config.yaml
arch: "crnn"
dataset: "short read English sentences (LibriTTS-R)"
n_mels: 64
norm: "batchnorm"
stem: "single"
final_lr_fraction: 0.01
warmup_steps: 240
Rows from block 4, named by matrix and row number. Each number is 128 + 32 x the weight over the matrix's rms, rounded and kept within 0 to 255. All counts start at 0.
# weight_hh_l0: LSTM recurrent weights (gates i, f, g, o stacked) (model.rnn.1.rnn.weight_hh_l0, 512x128), inputs 64-127
weight_hh_l0.318 [117 102 101 112 133 111  91 119 159 121 129 110 100 159 136 118 132 147  87 137 125 118 102 142 118  98 134 191 112 130 146 145  97 129 106 149  86 136 157 114 112 102 154 128 140 157 110 150 117 115 116 147 139 131 126 148 163 135  82 103  81 151 103 154]
weight_hh_l0.319 [147 141  90 139 103  76 134 108 174  73 159 142 161 151 137 153  65 109  98 117 167 144  50 100 152 109 115  94  62 147 152 117 141 133  51 135 146 221  88 118  62 162 141  94 155 154 104  97  75 112 128 139 119  85 107 117 119 105 121 144 127 123 144 141]
weight_hh_l0.320 [153 126 116  91 127 100 104  98 150 134 113 173 144 107  80 138 171 152 147 159 148 151 101 101 187 105  62 123 168  99 142 150 167 170 137 119 119 120 162 116 148 153 141  86 168 110  88 127 151 115 134  98 118 126 121 111  91 127 118 139 198 110  84 169]
weight_hh_l0.321 [ 79  74 127 191  64 188 155 117  72 125  87  75 126 161 187 136 121  92  86 116  81 151 104 139  97 168 152 135 123 146  80 115  63 156  83 144 140 125 107 160 156  99  71 143  99 110 120 143  64 170  47 108 238 109 152  75 145 100  95  88 132 118 157 117]
weight_hh_l0.322 [137  57  87  99 103 149 136 142 160 151 123  98  78  94 133 131 110 177 158 158 118 152 108 151 112 112 138 173 179 148  90 151 118 138 129  88 112 184 205  97 107 137  82  78 145 117 148 133 145 142  82 174 145 191 110 158 131 190 118  87 115 197 135 193]
weight_hh_l0.323 [153 148 116 154 104 171 116  89 124 147 152 122 122  68 144 143 164 100 114  97 114 136 125 150 151 129 118 150 151 131 125 130 106 102 133 113  82  42 169 154 200 144 100  94 119  71 102 106 134 107 123  54 142 131 131  72 153 153 123 151 168 123 124 128]
weight_hh_l0.324 [123 130 120  98  46 117 123  75 120  78  62 143 153 160 127 139 124 110 126  98 124 109 111 114 154  82 156 134 158 143 124 118 130 117 135 126 132  86 179 155 130 121  88 129 126 116 137 131 102 116 139 114 123 106 148  96 191 173  80 152 133 179 129 142]
weight_hh_l0.325 [139  58 153  90 119  22 105 255 184 212 135  86  77  86 176 134 154 255  61 133 138 138 118 150 133 101  99 193 125 146  96 155 174 135 106  96  88 169  87 115 148 136 103 118 162 151 110  82 166 158  94 124 149 231 110 176  43 124 133 109 161 171 174 160]
weight_hh_l0.326 [107 135 178 163 163 126  98 140 151  93 100 149 165 108 145 137 111  95 176 210 148 109 162 120 141 139 141 130 174 123 106 127 115 181 106 168 190  90 149 134 136 182 132 135 142 116 156 137 101 157 153 158 130 106 149 140  99 126 119 134 126 134 100 132]
weight_hh_l0.327 [116 128  98 112 113  72  70  85 133 175 187 164 100 100 114 103 110 163 122 168 139  75 102 158 145 108  93 148 127 119 138 158 147 115 154 102 118 150 155 120 100 124 138 137 144 143 126 125 123 167 148 122  92 152 115 173  98 117 151 144 146 131 131 134]
weight_hh_l0.328 [ 79 163 161  88 126 139 125 122  40 118 128 143 143 148 122 102  90 112  93 102 116 103 149 113 122 144 155 173 137 135 129 118 144  97 133 154 114 121 139 114 123 109 122 161  96 127 135 149 120 174  67 159 105  91 165 132 164 125  92  83 103 109 100 111]
weight_hh_l0.329 [173 119  76 185 158 151  62  99 127  77  96  89 124  66 143 175 136 114 149 148 143 103 103 159 127 104 139 124 133 137 167  70 175 146 187  84 152  82 141 134 182 144  96  91 125 125 161 109 157  85 169 118 126  86 120 107 108 117 124 150 145 142 159 131]
weight_hh_l0.330 [124 132 158 162 103 141 140 111 129 141 105 112 142 191 156 117 137 127 124 103 123  91 109 110  96  99 130  97 164  84  93 120 160 136 112 185 112 137 129 191 129 109  84 122 125 100 176 138 150 159 110 140 141 132 132 127 136  54 169 111 116  88 121 110]
weight_hh_l0.331 [120 190  91 140  95  45  94  91 186  47 182  73 150 125 134 123 131 133 106 227 151 102 128  97 141 120  92 142 167 102 111  57 130  90 145 101  66 150 157 123  90 161 158  88 132  98  96 108 126 251 164 159 186 140 136 112  80 140 141 157 124 154 111 113]
weight_hh_l0.332 [133 110 105 168  95 101 142 138 128  93 147 117 159 123 223  99  84  96 133 151  83  92 188 142 145 169 187 137 163  93 156 148 132 145  76 150 105 142 146 112 101 125 152 127  64 123 158 168  83 131 123 112 152  99 160 122 168 158 114 149  92  88  87  98]
weight_hh_l0.333 [121  95 182 106 157 167  93 153  74 113 109 135  98  88 151 121  95 127 121 122 126  57 157 132 100 147 148 154 165 149 100 136 133 113 119 120 167 103 134 120 124 159 127 180 153 166 128 165 141 120  87 192 143 147 115 146 127 143 138 129 143 143 137 108]
weight_hh_l0.334 [ 84 105 147 152 185 152 162 163  88 139 116  86 106 171  97  87 166 158  94 158 153 111 218  93 103 173 149 153 164 113  31 100 114 176 136  99 113 139 162 170 130  74 101 141  25 128  84 156 112 102 145  85 129 147 113 143 181  65  37  93 127 114 116  66]
weight_hh_l0.335 [108 119 125  62 122 105  89 170 246 160 172 123 137  54 129  75 136 149 138 142 161 175 118 141 126 108 131 103  92 120 135  95 130 112 155 111 130 139 117 120 123 179 180 136 168 181 107  80 144 140 140 167  98 123  71 150  92 140 173 131 114 123 181 125]
weight_hh_l0.336 [148 163 120 192 134 136 185 105 103 135 103  76 147  52 140 175 109  62 101 144 158 166 157 134 128 108 148 137 109 133  95  80 115 150 103 133 136 141 115 118 198 130 124 117  80  73 151  96 113 154 163 169 153 102 157 107 121 131 164 128 148 143 133 104]
weight_hh_l0.337 [136 160 112 156 149 101 148  64  73 107  89 143 141 140 120 158 142  54 121 100 133 135  87 103 149 100 114  94 103 175 126 164 116 118 134 129 188  96 124 124 129  98 106 124 159 100 147 127 107 101  84 122 135  85 150  93 135  94  99 103 158 155 142 179]
weight_hh_l0.338 [124  84 131 140  64 132 120 140 181  85  81 139 129  90  58 184 166 141  74 161 176 200  58 178 117 137 108 119  91 183 150 116 144 133 134  85 155  97 117  94 103 201 112  86 155 172 141  90 149 124 105 158  93 174 128 100 104 151 133 130 133 159 184 164]
weight_hh_l0.339 [106 193 118  78 151  50 153 192 182 100 123 119 133 120 109 119 131 184 129  38 126 170 104 115 146 133 138 162 175  85 125 136 126 135 175 135  91 189 143 131 122 129 130  95 159 160 133 148 146  86 115 209 116 108 107 118 125 181 181 137 126 133 127 130]
weight_hh_l0.340 [102 101 154 152 160 115 126 151  84 171  98  58 119  88 160 112  56 157  98 145 140  71 120 141 112 132 210 126 106 150 120  88 111 168 149 188 164 121  84 119 125  89 138 163 179 122 167 103 194 133 130 159 144 134  81 141 116  55 122 112  86 131 115 111]
weight_hh_l0.341 [127 128 117 116 107  82 116 133 138 113 142 130  76  96 137 137 116 200 135 117 165  97 150 137 138 106 131 151  88 139 124 158 166 119 107  79 131 142 109  75 115 159 145  90 134 136 136  88 107 132 122 117 114 176  53 137  69 140 140 132 124 152 178 117]
weight_hh_l0.342 [128 149 117 126 141 108 154 121 160 102 163 111  82 116 141 128 131 159 103 158 157 136  72 132 148 124 170 102 163 125 127  89 131 156 140 116 123 126 129 167 110 157 148 155 118 157 147 135 132 118 119 131 155 174 167 110 123 174 141 146 108 120 107 109]
weight_hh_l0.343 [131  35  92 106  98  43 120 128 160 142 180 224  90  92  62 168 114 151 178 131 147  90 142 146 171 159 107  35  89 159 137 155 147 140 171 100 191  86  37 166 103 136 102  74 149 128 211 105 181 149 147 144   3 239 125 158 100 126 137 208 129 125 174 192]
weight_hh_l0.344 [ 96 118 156 163 143 134 164  67  91  71 113 174 116 179 118 130 146 129 119 144 120 136 132  82  97 158 143 151 146 115 158 149 132 172 177 129 106 119  95 159 117 113  85 113 104  76  78 181 122 167 152 141 123 127 169 109 142 145 161 139 180 134 131 135]
weight_hh_l0.345 [113  74 125 171  83 155  96 158 117 162 166 137  75 136 113 115 146 159 149 109  72 148 112 184 127  20 145 110  92 136 110 154 122 107 131 147 126 107  97 121 135 132 113 150 122 120 142 131 193 113 115 174  99 140 120 124 148 123 121 152 131 125 139 138]
weight_hh_l0.346 [133  77  79  96 175 153 108 120 152 206 104 111   0  74 127 116 189 163  93 108  95 249 111 190 120 112  47 171 134 153 141 173 101 155 139  79  83 113 173 109 167 189 145 147 182 128 114  97 191 102 140 135 134 255  90  78 120 165 160 127 131 157 166 157]
weight_hh_l0.347 [116 157 181  92 101 159 111 184 154 110  88  59 123 131 157 111 110 164 109 137 157 160 167 121 135 144 117 116 115 129  86 110 105 130  97 139 121 168 155 136 119 113 112 150 103 160 121 115 121 170  87 163 160 151 121 143 126 137 100  71 150 145 148 107]
weight_hh_l0.348 [134 105 105 148 149 131 133  97 106 119  81 124 199 150 141 131 129 116 131 103  82 112 173 133 107 106 165 119 130  86 149 119 151 172 127 194 122 131 139 161 178 103 149 151  99 145 155 166  84 119 133 114 142 112 176  78 163 154 134 140 112  84  52  99]
weight_hh_l0.349 [112 125 160  90 157 161 114 189 169 121 122 105  60  96 136 139 132 165 108 159 195 128 107 127 118 146 114 173 127 137 108 116 136  97 145 101 153 140  96 146 127 132 124 140 147 134  98 112 133 135 108  89 117 175 137 134 120 117 151  64 131 153 162 139]
weight_hh_l0.350 [168 107 109 108 137  80 143 127 155 137 159 163 109 114 153 114 129 150  85 116 156  95 112 119 124  93 123  91 104 148  81 124 146 101 129 142 128 116  84 106 142 121 149  81 168 144  93 102 124 131 150 131 106 138 101 168  91  88 142 130 105 134 115 114]
weight_hh_l0.351 [145 128  69 118 104  87 134  69 115 126 164 230  62 139 102 130 112 149 168 148 144 124 134 151 152 121 117 116 147 140 106  98 158 139 112 102 131 109 192 106 146 141 102 119 147 153 145 119 103 112 177 151  73 158 100 118  72 150 136 138 167 159 154 175]
weight_hh_l0.352 [100 115 139 136 127 127 115  80 139 133 114 119 134 104 106 162 145 118 112  89 135 142 123 113 133  77 125 118 120 129 124 113 105  99 123 133 148  76 159 113 116 143 161 111 123 115  89  73  94 155 146 133 142 111  85 159  85 153 149 111 137 125 137 144]
weight_hh_l0.353 [ 90 153 120 113 148 101 114 142 117  98  97 105 134 152 130 120  87 140 141 109 132 149 156 117 108 180 127 113 162 135 106  99 112 136 145 160 142 134 130 115 137 108 133 131 115  93 140 153 108 114 100  90 127 134 143 126 139 132  90 118 115 143 121  98]
weight_hh_l0.354 [168 137 104 153 121  98 104 135 130 158 168 139 184  90 125 112 166 146 101 104  98 100 145 104 140 155  94 137 123  89  75 135 164 118 122 110  49 119  64 142 127 135 133 115 120 160 101 104 142 140 191 141 141 108 131 158  89 137 127 136 117 112 106 118]
weight_hh_l0.355 [141  94 156 119  63 150 122 148  94 122 166 154 111 148 129 106  89 148 115 129 129 122 139 164 128 101 142 123 144 147 121 148 126  91 127 128 123 116 133 110 113  94 139 150 136  98 181 160 154 158  60 116 103 193 154 115 149 128 122 150  98 128 102 149]
weight_hh_l0.356 [ 97  98 185 139 172 109 175 141  94 139 116 131 114 150 107 127 119 143 129 102 122  98 164 161 117 113 149 111 113 158 106 119 147 127 135 134 112 128  70 113  97  80 135 161 135  95 130 127 119 158 149 116 113 117 140 160 127 154  90 132  93 133 148 108]
weight_hh_l0.357 [104 145 121 157 137 123 126  94  59 127 157 141 146 156 154 106  82 132 133 126 103 108 143 151 125 109 161 133 153 130 153  98 112  90 127 162 150  49 101 115  77 105 121 129 103 146 154 168 181 119 143 135 121 120 178 142 139 133 120 111 101 110  93 128]
weight_hh_l0.358 [115 186  88 107 109 105 119 150 127  75 136 145 167 148 163 114  84 118 162 159 139 119 138 126 134 137 117 103  71 126 115 142  96 136  91 105 158 150   0 113  64 131 231 144 144 226 114 126  95 160 120 135  99  65 150 131 146  98  88 131 117  58 131 148]
weight_hh_l0.359 [146 119 144 138 137 186 122 155 157 136 131  86 131 109 149 134 192  69 143 129  93 111  90  98 109 158 112 128 151 121  82 124  94 157 117 134 150  90 128  60 133 148 105 119 110  77 117 102 127 159 121  86 156 112 115 113 131 116 110 111 168 129 127 128]
weight_hh_l0.360 [110 151 154 156 141 155 154 111 109 132 132 123 144 116 133 143 119 110 146  78  78 116 124 111 122  95 133 127 120 138 125 142 132 112 145 106 139  95 167 153 114 100 162 150 120 123 108 152  71 123 156 155 163  86 117  58 132 143 125 142 143 111 126 111]
weight_hh_l0.361 [167 158  94 114 106  98  91 131 147 103 181 111 149 101 152 118 170 134 110 104 141 136 139  90 120 134  77 104 142  92 125  97 140 145 127 109  47 143 132 140 121 128 158  62  89 142  55 119  97  90 145 124 120  86 133 135 158 121 107 109 149  89  97 100]
weight_hh_l0.362 [149 173 135  77 130 129 149 141 151 115 156  70 163 130 142 150 175  70 130 157 133  61 141  77  95 178 103 110 118 113 106  97 105 140 149 159 127 198  95 135 136 120  84 107 112 154 115 144  94 148 127 153 144  98 139 118 141  97 131  65 158  92 122 134]
weight_hh_l0.363 [ 94  68 138 120 140 156 116 165 148 145 105 141  77 189  99  91  52 169  96  72  59 153 166 176  98  72 148 141 110 151 138 175  93 126  89 164  87 114 132 182  88 138 121 135 139 104 135 158 123 170  97 179 129 190 171 100 131 200  58 128  64 137  96 129]
weight_hh_l0.364 [127 133 119 112 111  93  92 169 164 116  94 115 146 163 113 126 126  96 146 132 142 120 134 136 113 121 120 135 113 143 122 122 122 182 179 106 139 142 149 163 136 143 114 125  52 116 144  53  82 119 113 148 135 134 125 187 108 160  81 116 124  97 118 119]
weight_hh_l0.365 [134 129 105 163 143 114  82 136 136 115 173 146  67 131 104 131 126 181 156 140 129  97 115 146  85  92  95 107 124 146 142 177 140  98 151 167 123 151 113 133 133 127 163 166 183 103  92 108 179  97 143 113 129 138 140 112 149 120 119 125 143 122 115 132]
weight_hh_l0.366 [163  93 111 175 178 105 114 127 148 160 152 141 134 155  88 142 145 122 158 156 112 149 118 127 146 125 128  95 137 143 116 137 111 149 107 115 127  98 160 134 124 156  51 101 148 134  85 116 128 115 102 144  79 141 111 100 109 142 113 155 158 137 126 172]
weight_hh_l0.367 [159 135 119 165 142 108 134 106 117 121 121 178 103 116 127 121 100 143 128  65  96 179 145 114 136 108 107  85 166 127 165 135 145 143 148 124 118  94 139 120 142  99 145 116  93  96  87  72 134 115 151 101  65 145 151  85 137 132 132 160 111 135  94 119]