Rows from block 2 of a small sound classifier, named by matrix and row number. Each number is 128 + 24 x the weight over its row's rms, rounded and kept within 0 to 255. All counts start at 0. Numbers have three digits each.
After each channel's rows are labels from the 100 clips, of 14848, where the channel reaches its highest value: "top examples" is what is common among them; "loudest" is the band of the loudest frequency at the time of the peak. Only what is clearly more common there than usual is listed. The data: short read English sentences (LibriTTS-R). In brackets: how many of the 100, against the usual share in percent.
# conv: width-3 conv, stride 2 (model.blocks.2.conv.weight, 432x288x3, each kernel summed), inputs 72-143

conv.198:127127190130113136126130141100170136131130160117142181109097119130147129129143124166132132138130113113136150156065086112155156127190123117125151119117145122130142138121151152147116137174145105118163082135103144188174
top examples: voice: male (99 vs 46.1)
loudest: 4000 to 8000 Hz (30 vs 3.7)

conv.268:150178116174140130167167118127103196140118124129144080109136109121100097102111114117137117136160112173116106128164108117132130132153097109135087168128121121091169139187117106128150132143139102125132153119102127119086
top examples: voice: male (88 vs 46.1)
loudest: 250 to 500 Hz (32 vs 12.7)

conv.266:130096099123091105151119128131128143109122076123113101159116118131156133094095136100101136109137117103129113103110164109109117114140123147117108108128169136066153138127124129179140096125101119133129087129110144120105
top examples: voice: male (85 vs 46.1)
loudest: 500 to 1000 Hz (46 vs 6.9)

conv.410:106132148138129124125112125121131136168159142093136136158102151117056111149087124153140124169108086162148147121146177130089137098150155171139158137114094128137169127133137140136095140079166102129141153094151148101135
top examples: voice: female (81 vs 53.9)
loudest: 250 to 500 Hz (30 vs 12.7); 500 to 1000 Hz (29 vs 6.9)

conv.329:143110145154113141086138159166182162115123101119129105085163135110133120127144087099130121165104114168116089145098108106125107125127141091124114174123103127118118080102134115152102111148143153093093148083158165117091
top examples: voice: male (74 vs 46.1)
loudest: 250 to 500 Hz (35 vs 12.7)

conv.49:144153145144098164092135148105141116144176145107111104149123130106155155124095117169145113101142104137112077126174121108107105176142152097125147118135141119135115142121117142143117110162128137101131126093107109123144
top examples: voice: female (100 vs 53.9)
loudest: 250 to 500 Hz (35 vs 12.7)

conv.63:120161131119097152147125127169141115139154124127124121111123111096154174159145142172136148119147109113135154142132103135141128157109146111133150109125150156148096134145117121095171127141114136124099114144092144161151
top examples: voice: female (90 vs 53.9)
loudest: 4000 to 8000 Hz (36 vs 3.7)

conv.353:089150114137117105111130101149118112141119141147105105131061085151147153101145094113152106137108128086096148095107122139149123160125133118124108077146110142144115116125119105094150127127089123170153110114085112150131
top examples: voice: male (88 vs 46.1)
loudest: 250 to 500 Hz (30 vs 12.7)

conv.184:123169095149134127119150118139103144124151110116122131138111138106132150149105133156131155123095127119139126147124142132137141111138172156137172120120118159131144177141163091159118163148125156111112152135192175133134
top examples: voice: female (93 vs 53.9)
loudest: 4000 to 8000 Hz (37 vs 3.7)

conv.343:132128158167131116116131099137105111144157101095126082126080146154152141150108124116134151133139103137109121091140095130110173142161147127137106188176144085101087104156143129145128145114123133144122144143153125163129
top examples: voice: male (91 vs 46.1)
loudest: 2000 to 4000 Hz (33 vs 1.5)

conv.42:118167103118193103100158086142114135121124160114092135121118117165134153150119107094126129121148135128128126142111137085110155101129115171155120092159096094148162155140145053114147150134133136133092139140118121112149
top examples: voice: male (86 vs 46.1)
loudest: 250 to 500 Hz (30 vs 12.7)

conv.284:159127128160137092115127085113115103126102110091132139170137146099167134159166117132137160161135129131102113137103113114124149106163148152099142154105111123146112124118116169143161133156125112139165116143098126188106
top examples: voice: male (77 vs 46.1)
loudest: 250 to 500 Hz (52 vs 12.7)

conv.48:158105149139165104121132107147147100129119161136119129159092083127142106154136154132140118160108146115143103128133140098080101127155096144122082137113138131105104137116122085166113133163133159154147208148098122085155
top examples: voice: male (99 vs 46.1)
loudest: 250 to 500 Hz (45 vs 12.7)

conv.168:124127110086153149092098182135133106172202125113126153124140137122088125130144138137109109114082118099106113106111150129136138094138118075169049144191118113109088090153175156130119123111117102128147078107115133124121
top examples: voice: female (84 vs 53.9)
loudest: 2000 to 4000 Hz (33 vs 1.5)

conv.340:078119113094136122132089151108114093102130132095085135107140172111108131146113127115087136145149057097170117079092113117109118101153133151148148148111158114183138102125130128154153085138102110125119117143148142132085
top examples: voice: female (97 vs 53.9)
loudest: 250 to 500 Hz (81 vs 12.7)

conv.127:131164159138137139083158124088135115084179089111130103144116081101145129173115129175117130095133120103101111110109135151132131132129108138156124123121124136128167139123167130155137116142149164122135127107112103146123
top examples: voice: female (100 vs 53.9)
loudest: 250 to 500 Hz (40 vs 12.7)

conv.132:110163179152116125131120131111125159145123105186090122135164109138117077099122132152180106099107156123100125174096143188154143109121102073125133130137100083121119157157151125154130129085129115117093118159083129113152
top examples: voice: male (98 vs 46.1)
loudest: 250 to 500 Hz (32 vs 12.7)

conv.402:102153068138139125105121161092126116102149143082095126118126167103095148123129149123098154141114120113160157098136086089158146114143140132093162135137125130192177135107121173111096154171099103134136147107169108143094
top examples: voice: female (91 vs 53.9)
loudest: 1000 to 2000 Hz (31 vs 1.3)

conv.366:123203129132106151126107159130122127134122089117096126092135114121127163101101112114115068101143086155112112129127110101176136091150101111119046167166084137147124122156140115138127125182094114102136118153124109135100
top examples: voice: female (82 vs 53.9)
loudest: 500 to 1000 Hz (27 vs 6.9)

conv.346:116162119149083096124139112119054104147120102094076147170088163139079101172106143107116112120149134113126128135112112116131130144142169150145113120101137119152119164099149167123148141126137116117148103148110141139126
top examples: voice: female (100 vs 53.9)
loudest: 500 to 1000 Hz (56 vs 6.9); 250 to 500 Hz (32 vs 12.7)

conv.264:150089138151103106132128130126176131117147117139127149143142107153129145096124140114124099126113111136120133132104141108141135142152118136132113108145103175096112138097118138122083143149153153152207105088126146183121
top examples: voice: male (91 vs 46.1)
loudest: 4000 to 8000 Hz (51 vs 3.7)

conv.391:127169134094134140141102113116121120132142139134115105090128167131098122091086155113162146122122094140163171112120107134164151093121156133119158142126175160129156121154129124137158122137130128119107116110113147159126
top examples: voice: female (86 vs 53.9)
loudest: 250 to 500 Hz (36 vs 12.7); 500 to 1000 Hz (27 vs 6.9)

conv.223:128089115148191120153132146159148134160137124140134155149109124136114142130121118143105082166103130132148123118123117095078152110166130142125121151171113158123087144126148122141114158159108135177127120117171140116124
top examples: voice: male (95 vs 46.1)
loudest: 250 to 500 Hz (40 vs 12.7)

conv.73:121148118152122105111104124137117127105134143101104154102126150100136153170155160132108135135103114153133156115136121127096145132102182193099159112133120150148112137109140128142117134156122156125120118138171175211097
top examples: voice: female (94 vs 53.9)
loudest: 500 to 1000 Hz (35 vs 6.9); 1000 to 2000 Hz (28 vs 1.3)

conv.138:153132104103134149123122140154157070097150098083149112104113143099133161106142155094103123096137104146141101110142096112122124118128063172159099166130114141157127053133123100139140131178109114116088129144134118110064
top examples: voice: female (98 vs 53.9)
loudest: 500 to 1000 Hz (33 vs 6.9)

conv.227:127147116170147137110148114125151139138121132109180144159155111096082144130113113109129120132166100155128130143165171139106123134131155125128121164118138091160148147133108130101155144075152132092107154082154090136141
top examples: voice: female (100 vs 53.9)
loudest: 250 to 500 Hz (48 vs 12.7)

conv.24:128106144111104135146107159154099065106109102168126132106120142142110144124131165092107138106144116121178143084109190146120147130145129208127134122114112114130114087165101118136136110158112123121144101143127162133126
top examples: voice: female (89 vs 53.9)
loudest: 500 to 1000 Hz (32 vs 6.9); 1000 to 2000 Hz (28 vs 1.3)

conv.139:125124147158128106165135163143155114151103106132126135167150132134159129094119099129109129083131154131149139111143089102124107133100071097095133145134143127160080167106138131134145083139111099142144114131140134121125
top examples: voice: male (75 vs 46.1)
loudest: 250 to 500 Hz (48 vs 12.7)

conv.192:134128112120109140131097131135143109145108134160131147152121140162116142102109150134142107136181126107113115120152111143146104149095122109141141080115118109124116115140087125132176136147116112120140145129091119095175
top examples: voice: female (98 vs 53.9)
loudest: 250 to 500 Hz (43 vs 12.7)

conv.185:120153125125125144112146063114152132141082134114124184112146123158120168109133137159124069168095195121118156106113131084118142103131121131156094155111096191143150107111067120127116152151108120139149113137107086115146
top examples: voice: male (72 vs 46.1)
loudest: 4000 to 8000 Hz (62 vs 3.7)

conv.289:139119151127103153135108122114116124052112085121147151127119184117145110144137164147100140110156114129093136094088132144124112111139158134163148151108166145147140123158157165128183143099122113131127107130140120147118
top examples: voice: female (98 vs 53.9)
loudest: 500 to 1000 Hz (42 vs 6.9); 250 to 500 Hz (35 vs 12.7)

conv.224:108153113110088112122095166092108122112143107125120122100106159153101142148144160103112107127102084117126161093100129105144174085154164111126095095177150107116102139167149126109118096164087133122093120118130142168162
top examples: voice: female (82 vs 53.9)
loudest: 250 to 500 Hz (30 vs 12.7)

conv.162:115106124131128112137123153097125093153132150099112133134074115132131157163108161167106109138131118119142062111128122127132119146150116139121135097171098137137103111078119122105112175106161173146138099135108142138125
top examples: voice: female (89 vs 53.9)
loudest: 250 to 500 Hz (42 vs 12.7)

conv.275:100105111142140133140107120137154111149114161164106132119101096128112194122102121135153125141117126155116170150135115131153158136079157135131134161126106167123119124150113134135134111187115096167114088120164095172127
top examples: voice: male (93 vs 46.1)
loudest: 4000 to 8000 Hz (36 vs 3.7)

conv.152:136164121092146160157093143147128106103136138092156139132114178162162100154116158095126109163115118154177165075163123112130149169123148190130138107102137161161158148169144107111165112147125105148152170124132157110136
top examples: voice: female (88 vs 53.9)
loudest: 250 to 500 Hz (39 vs 12.7); 500 to 1000 Hz (34 vs 6.9)

conv.272:155081105127122129134164148136117136105136140116126128090095104165142132155153114147142149107101152118125135140106133115155161126148080136114127110096085106149130101091173115098097156122141116122133120187140151133171
top examples: voice: female (85 vs 53.9)
loudest: 4000 to 8000 Hz (82 vs 3.7)

conv.219:156105148127137106149125084156114136142111099153152118119157114149158129096115134108137139113121126095105136144114158094107114116128123166084124103171107130126097156130118083107121124117136180146149181145137153113118
top examples: voice: male (99 vs 46.1)
loudest: 250 to 500 Hz (53 vs 12.7)

conv.349:149181132113121142139120110131109159114100124093140096121135131149113095148129137129131117133146151129111091163155138085092090107151143104128143139096128145160121138141134134128161170100114114143085145087137144098109
top examples: voice: male (90 vs 46.1)
loudest: 250 to 500 Hz (60 vs 12.7)

conv.334:132089128143171078087156120107129115113144158138108099134144126151117124139128085136149092140137113125124091137134082130119148176126117110117125108124141110112103161072135132144095158098136164163186131107099149169096
top examples: voice: male (90 vs 46.1)
loudest: 4000 to 8000 Hz (50 vs 3.7)

conv.178:106140133142136146097146118124151129117142141159093116140132101169085162099139109137114067104154105129135153118129150125126133127095117139151087123134130120144125079136114071109109142210101059157129067085153120138132
top examples: voice: male (94 vs 46.1)
loudest: 4000 to 8000 Hz (95 vs 3.7)

conv.202:102130087132157110112114185118130101131184154125149152094160123145127125142115119152112159140144099113125098108095123146172179095104107106110190084125139154144109094094136133113143126125127113120129098101133138143148
top examples: voice: female (99 vs 53.9)
loudest: 4000 to 8000 Hz (92 vs 3.7)

conv.362:116161104103128131135119115141118115112112111118098104149069134101131081128088152118114094077142112083122159094132113158132154132134127130113082104121101108150095102188099151145144119179136126122081133139090120147111
top examples: voice: female (100 vs 53.9)
loudest: 500 to 1000 Hz (46 vs 6.9); 250 to 500 Hz (38 vs 12.7)

conv.215:115156146119119133103126144133123096135078101145137143116126166139138098156161122183142115121143151118111122121130125113117108168131184177125135100123167130203094124120131121139169124159132119142157114094122146097101
top examples: voice: female (99 vs 53.9)
loudest: 500 to 1000 Hz (41 vs 6.9); 1000 to 2000 Hz (33 vs 1.3)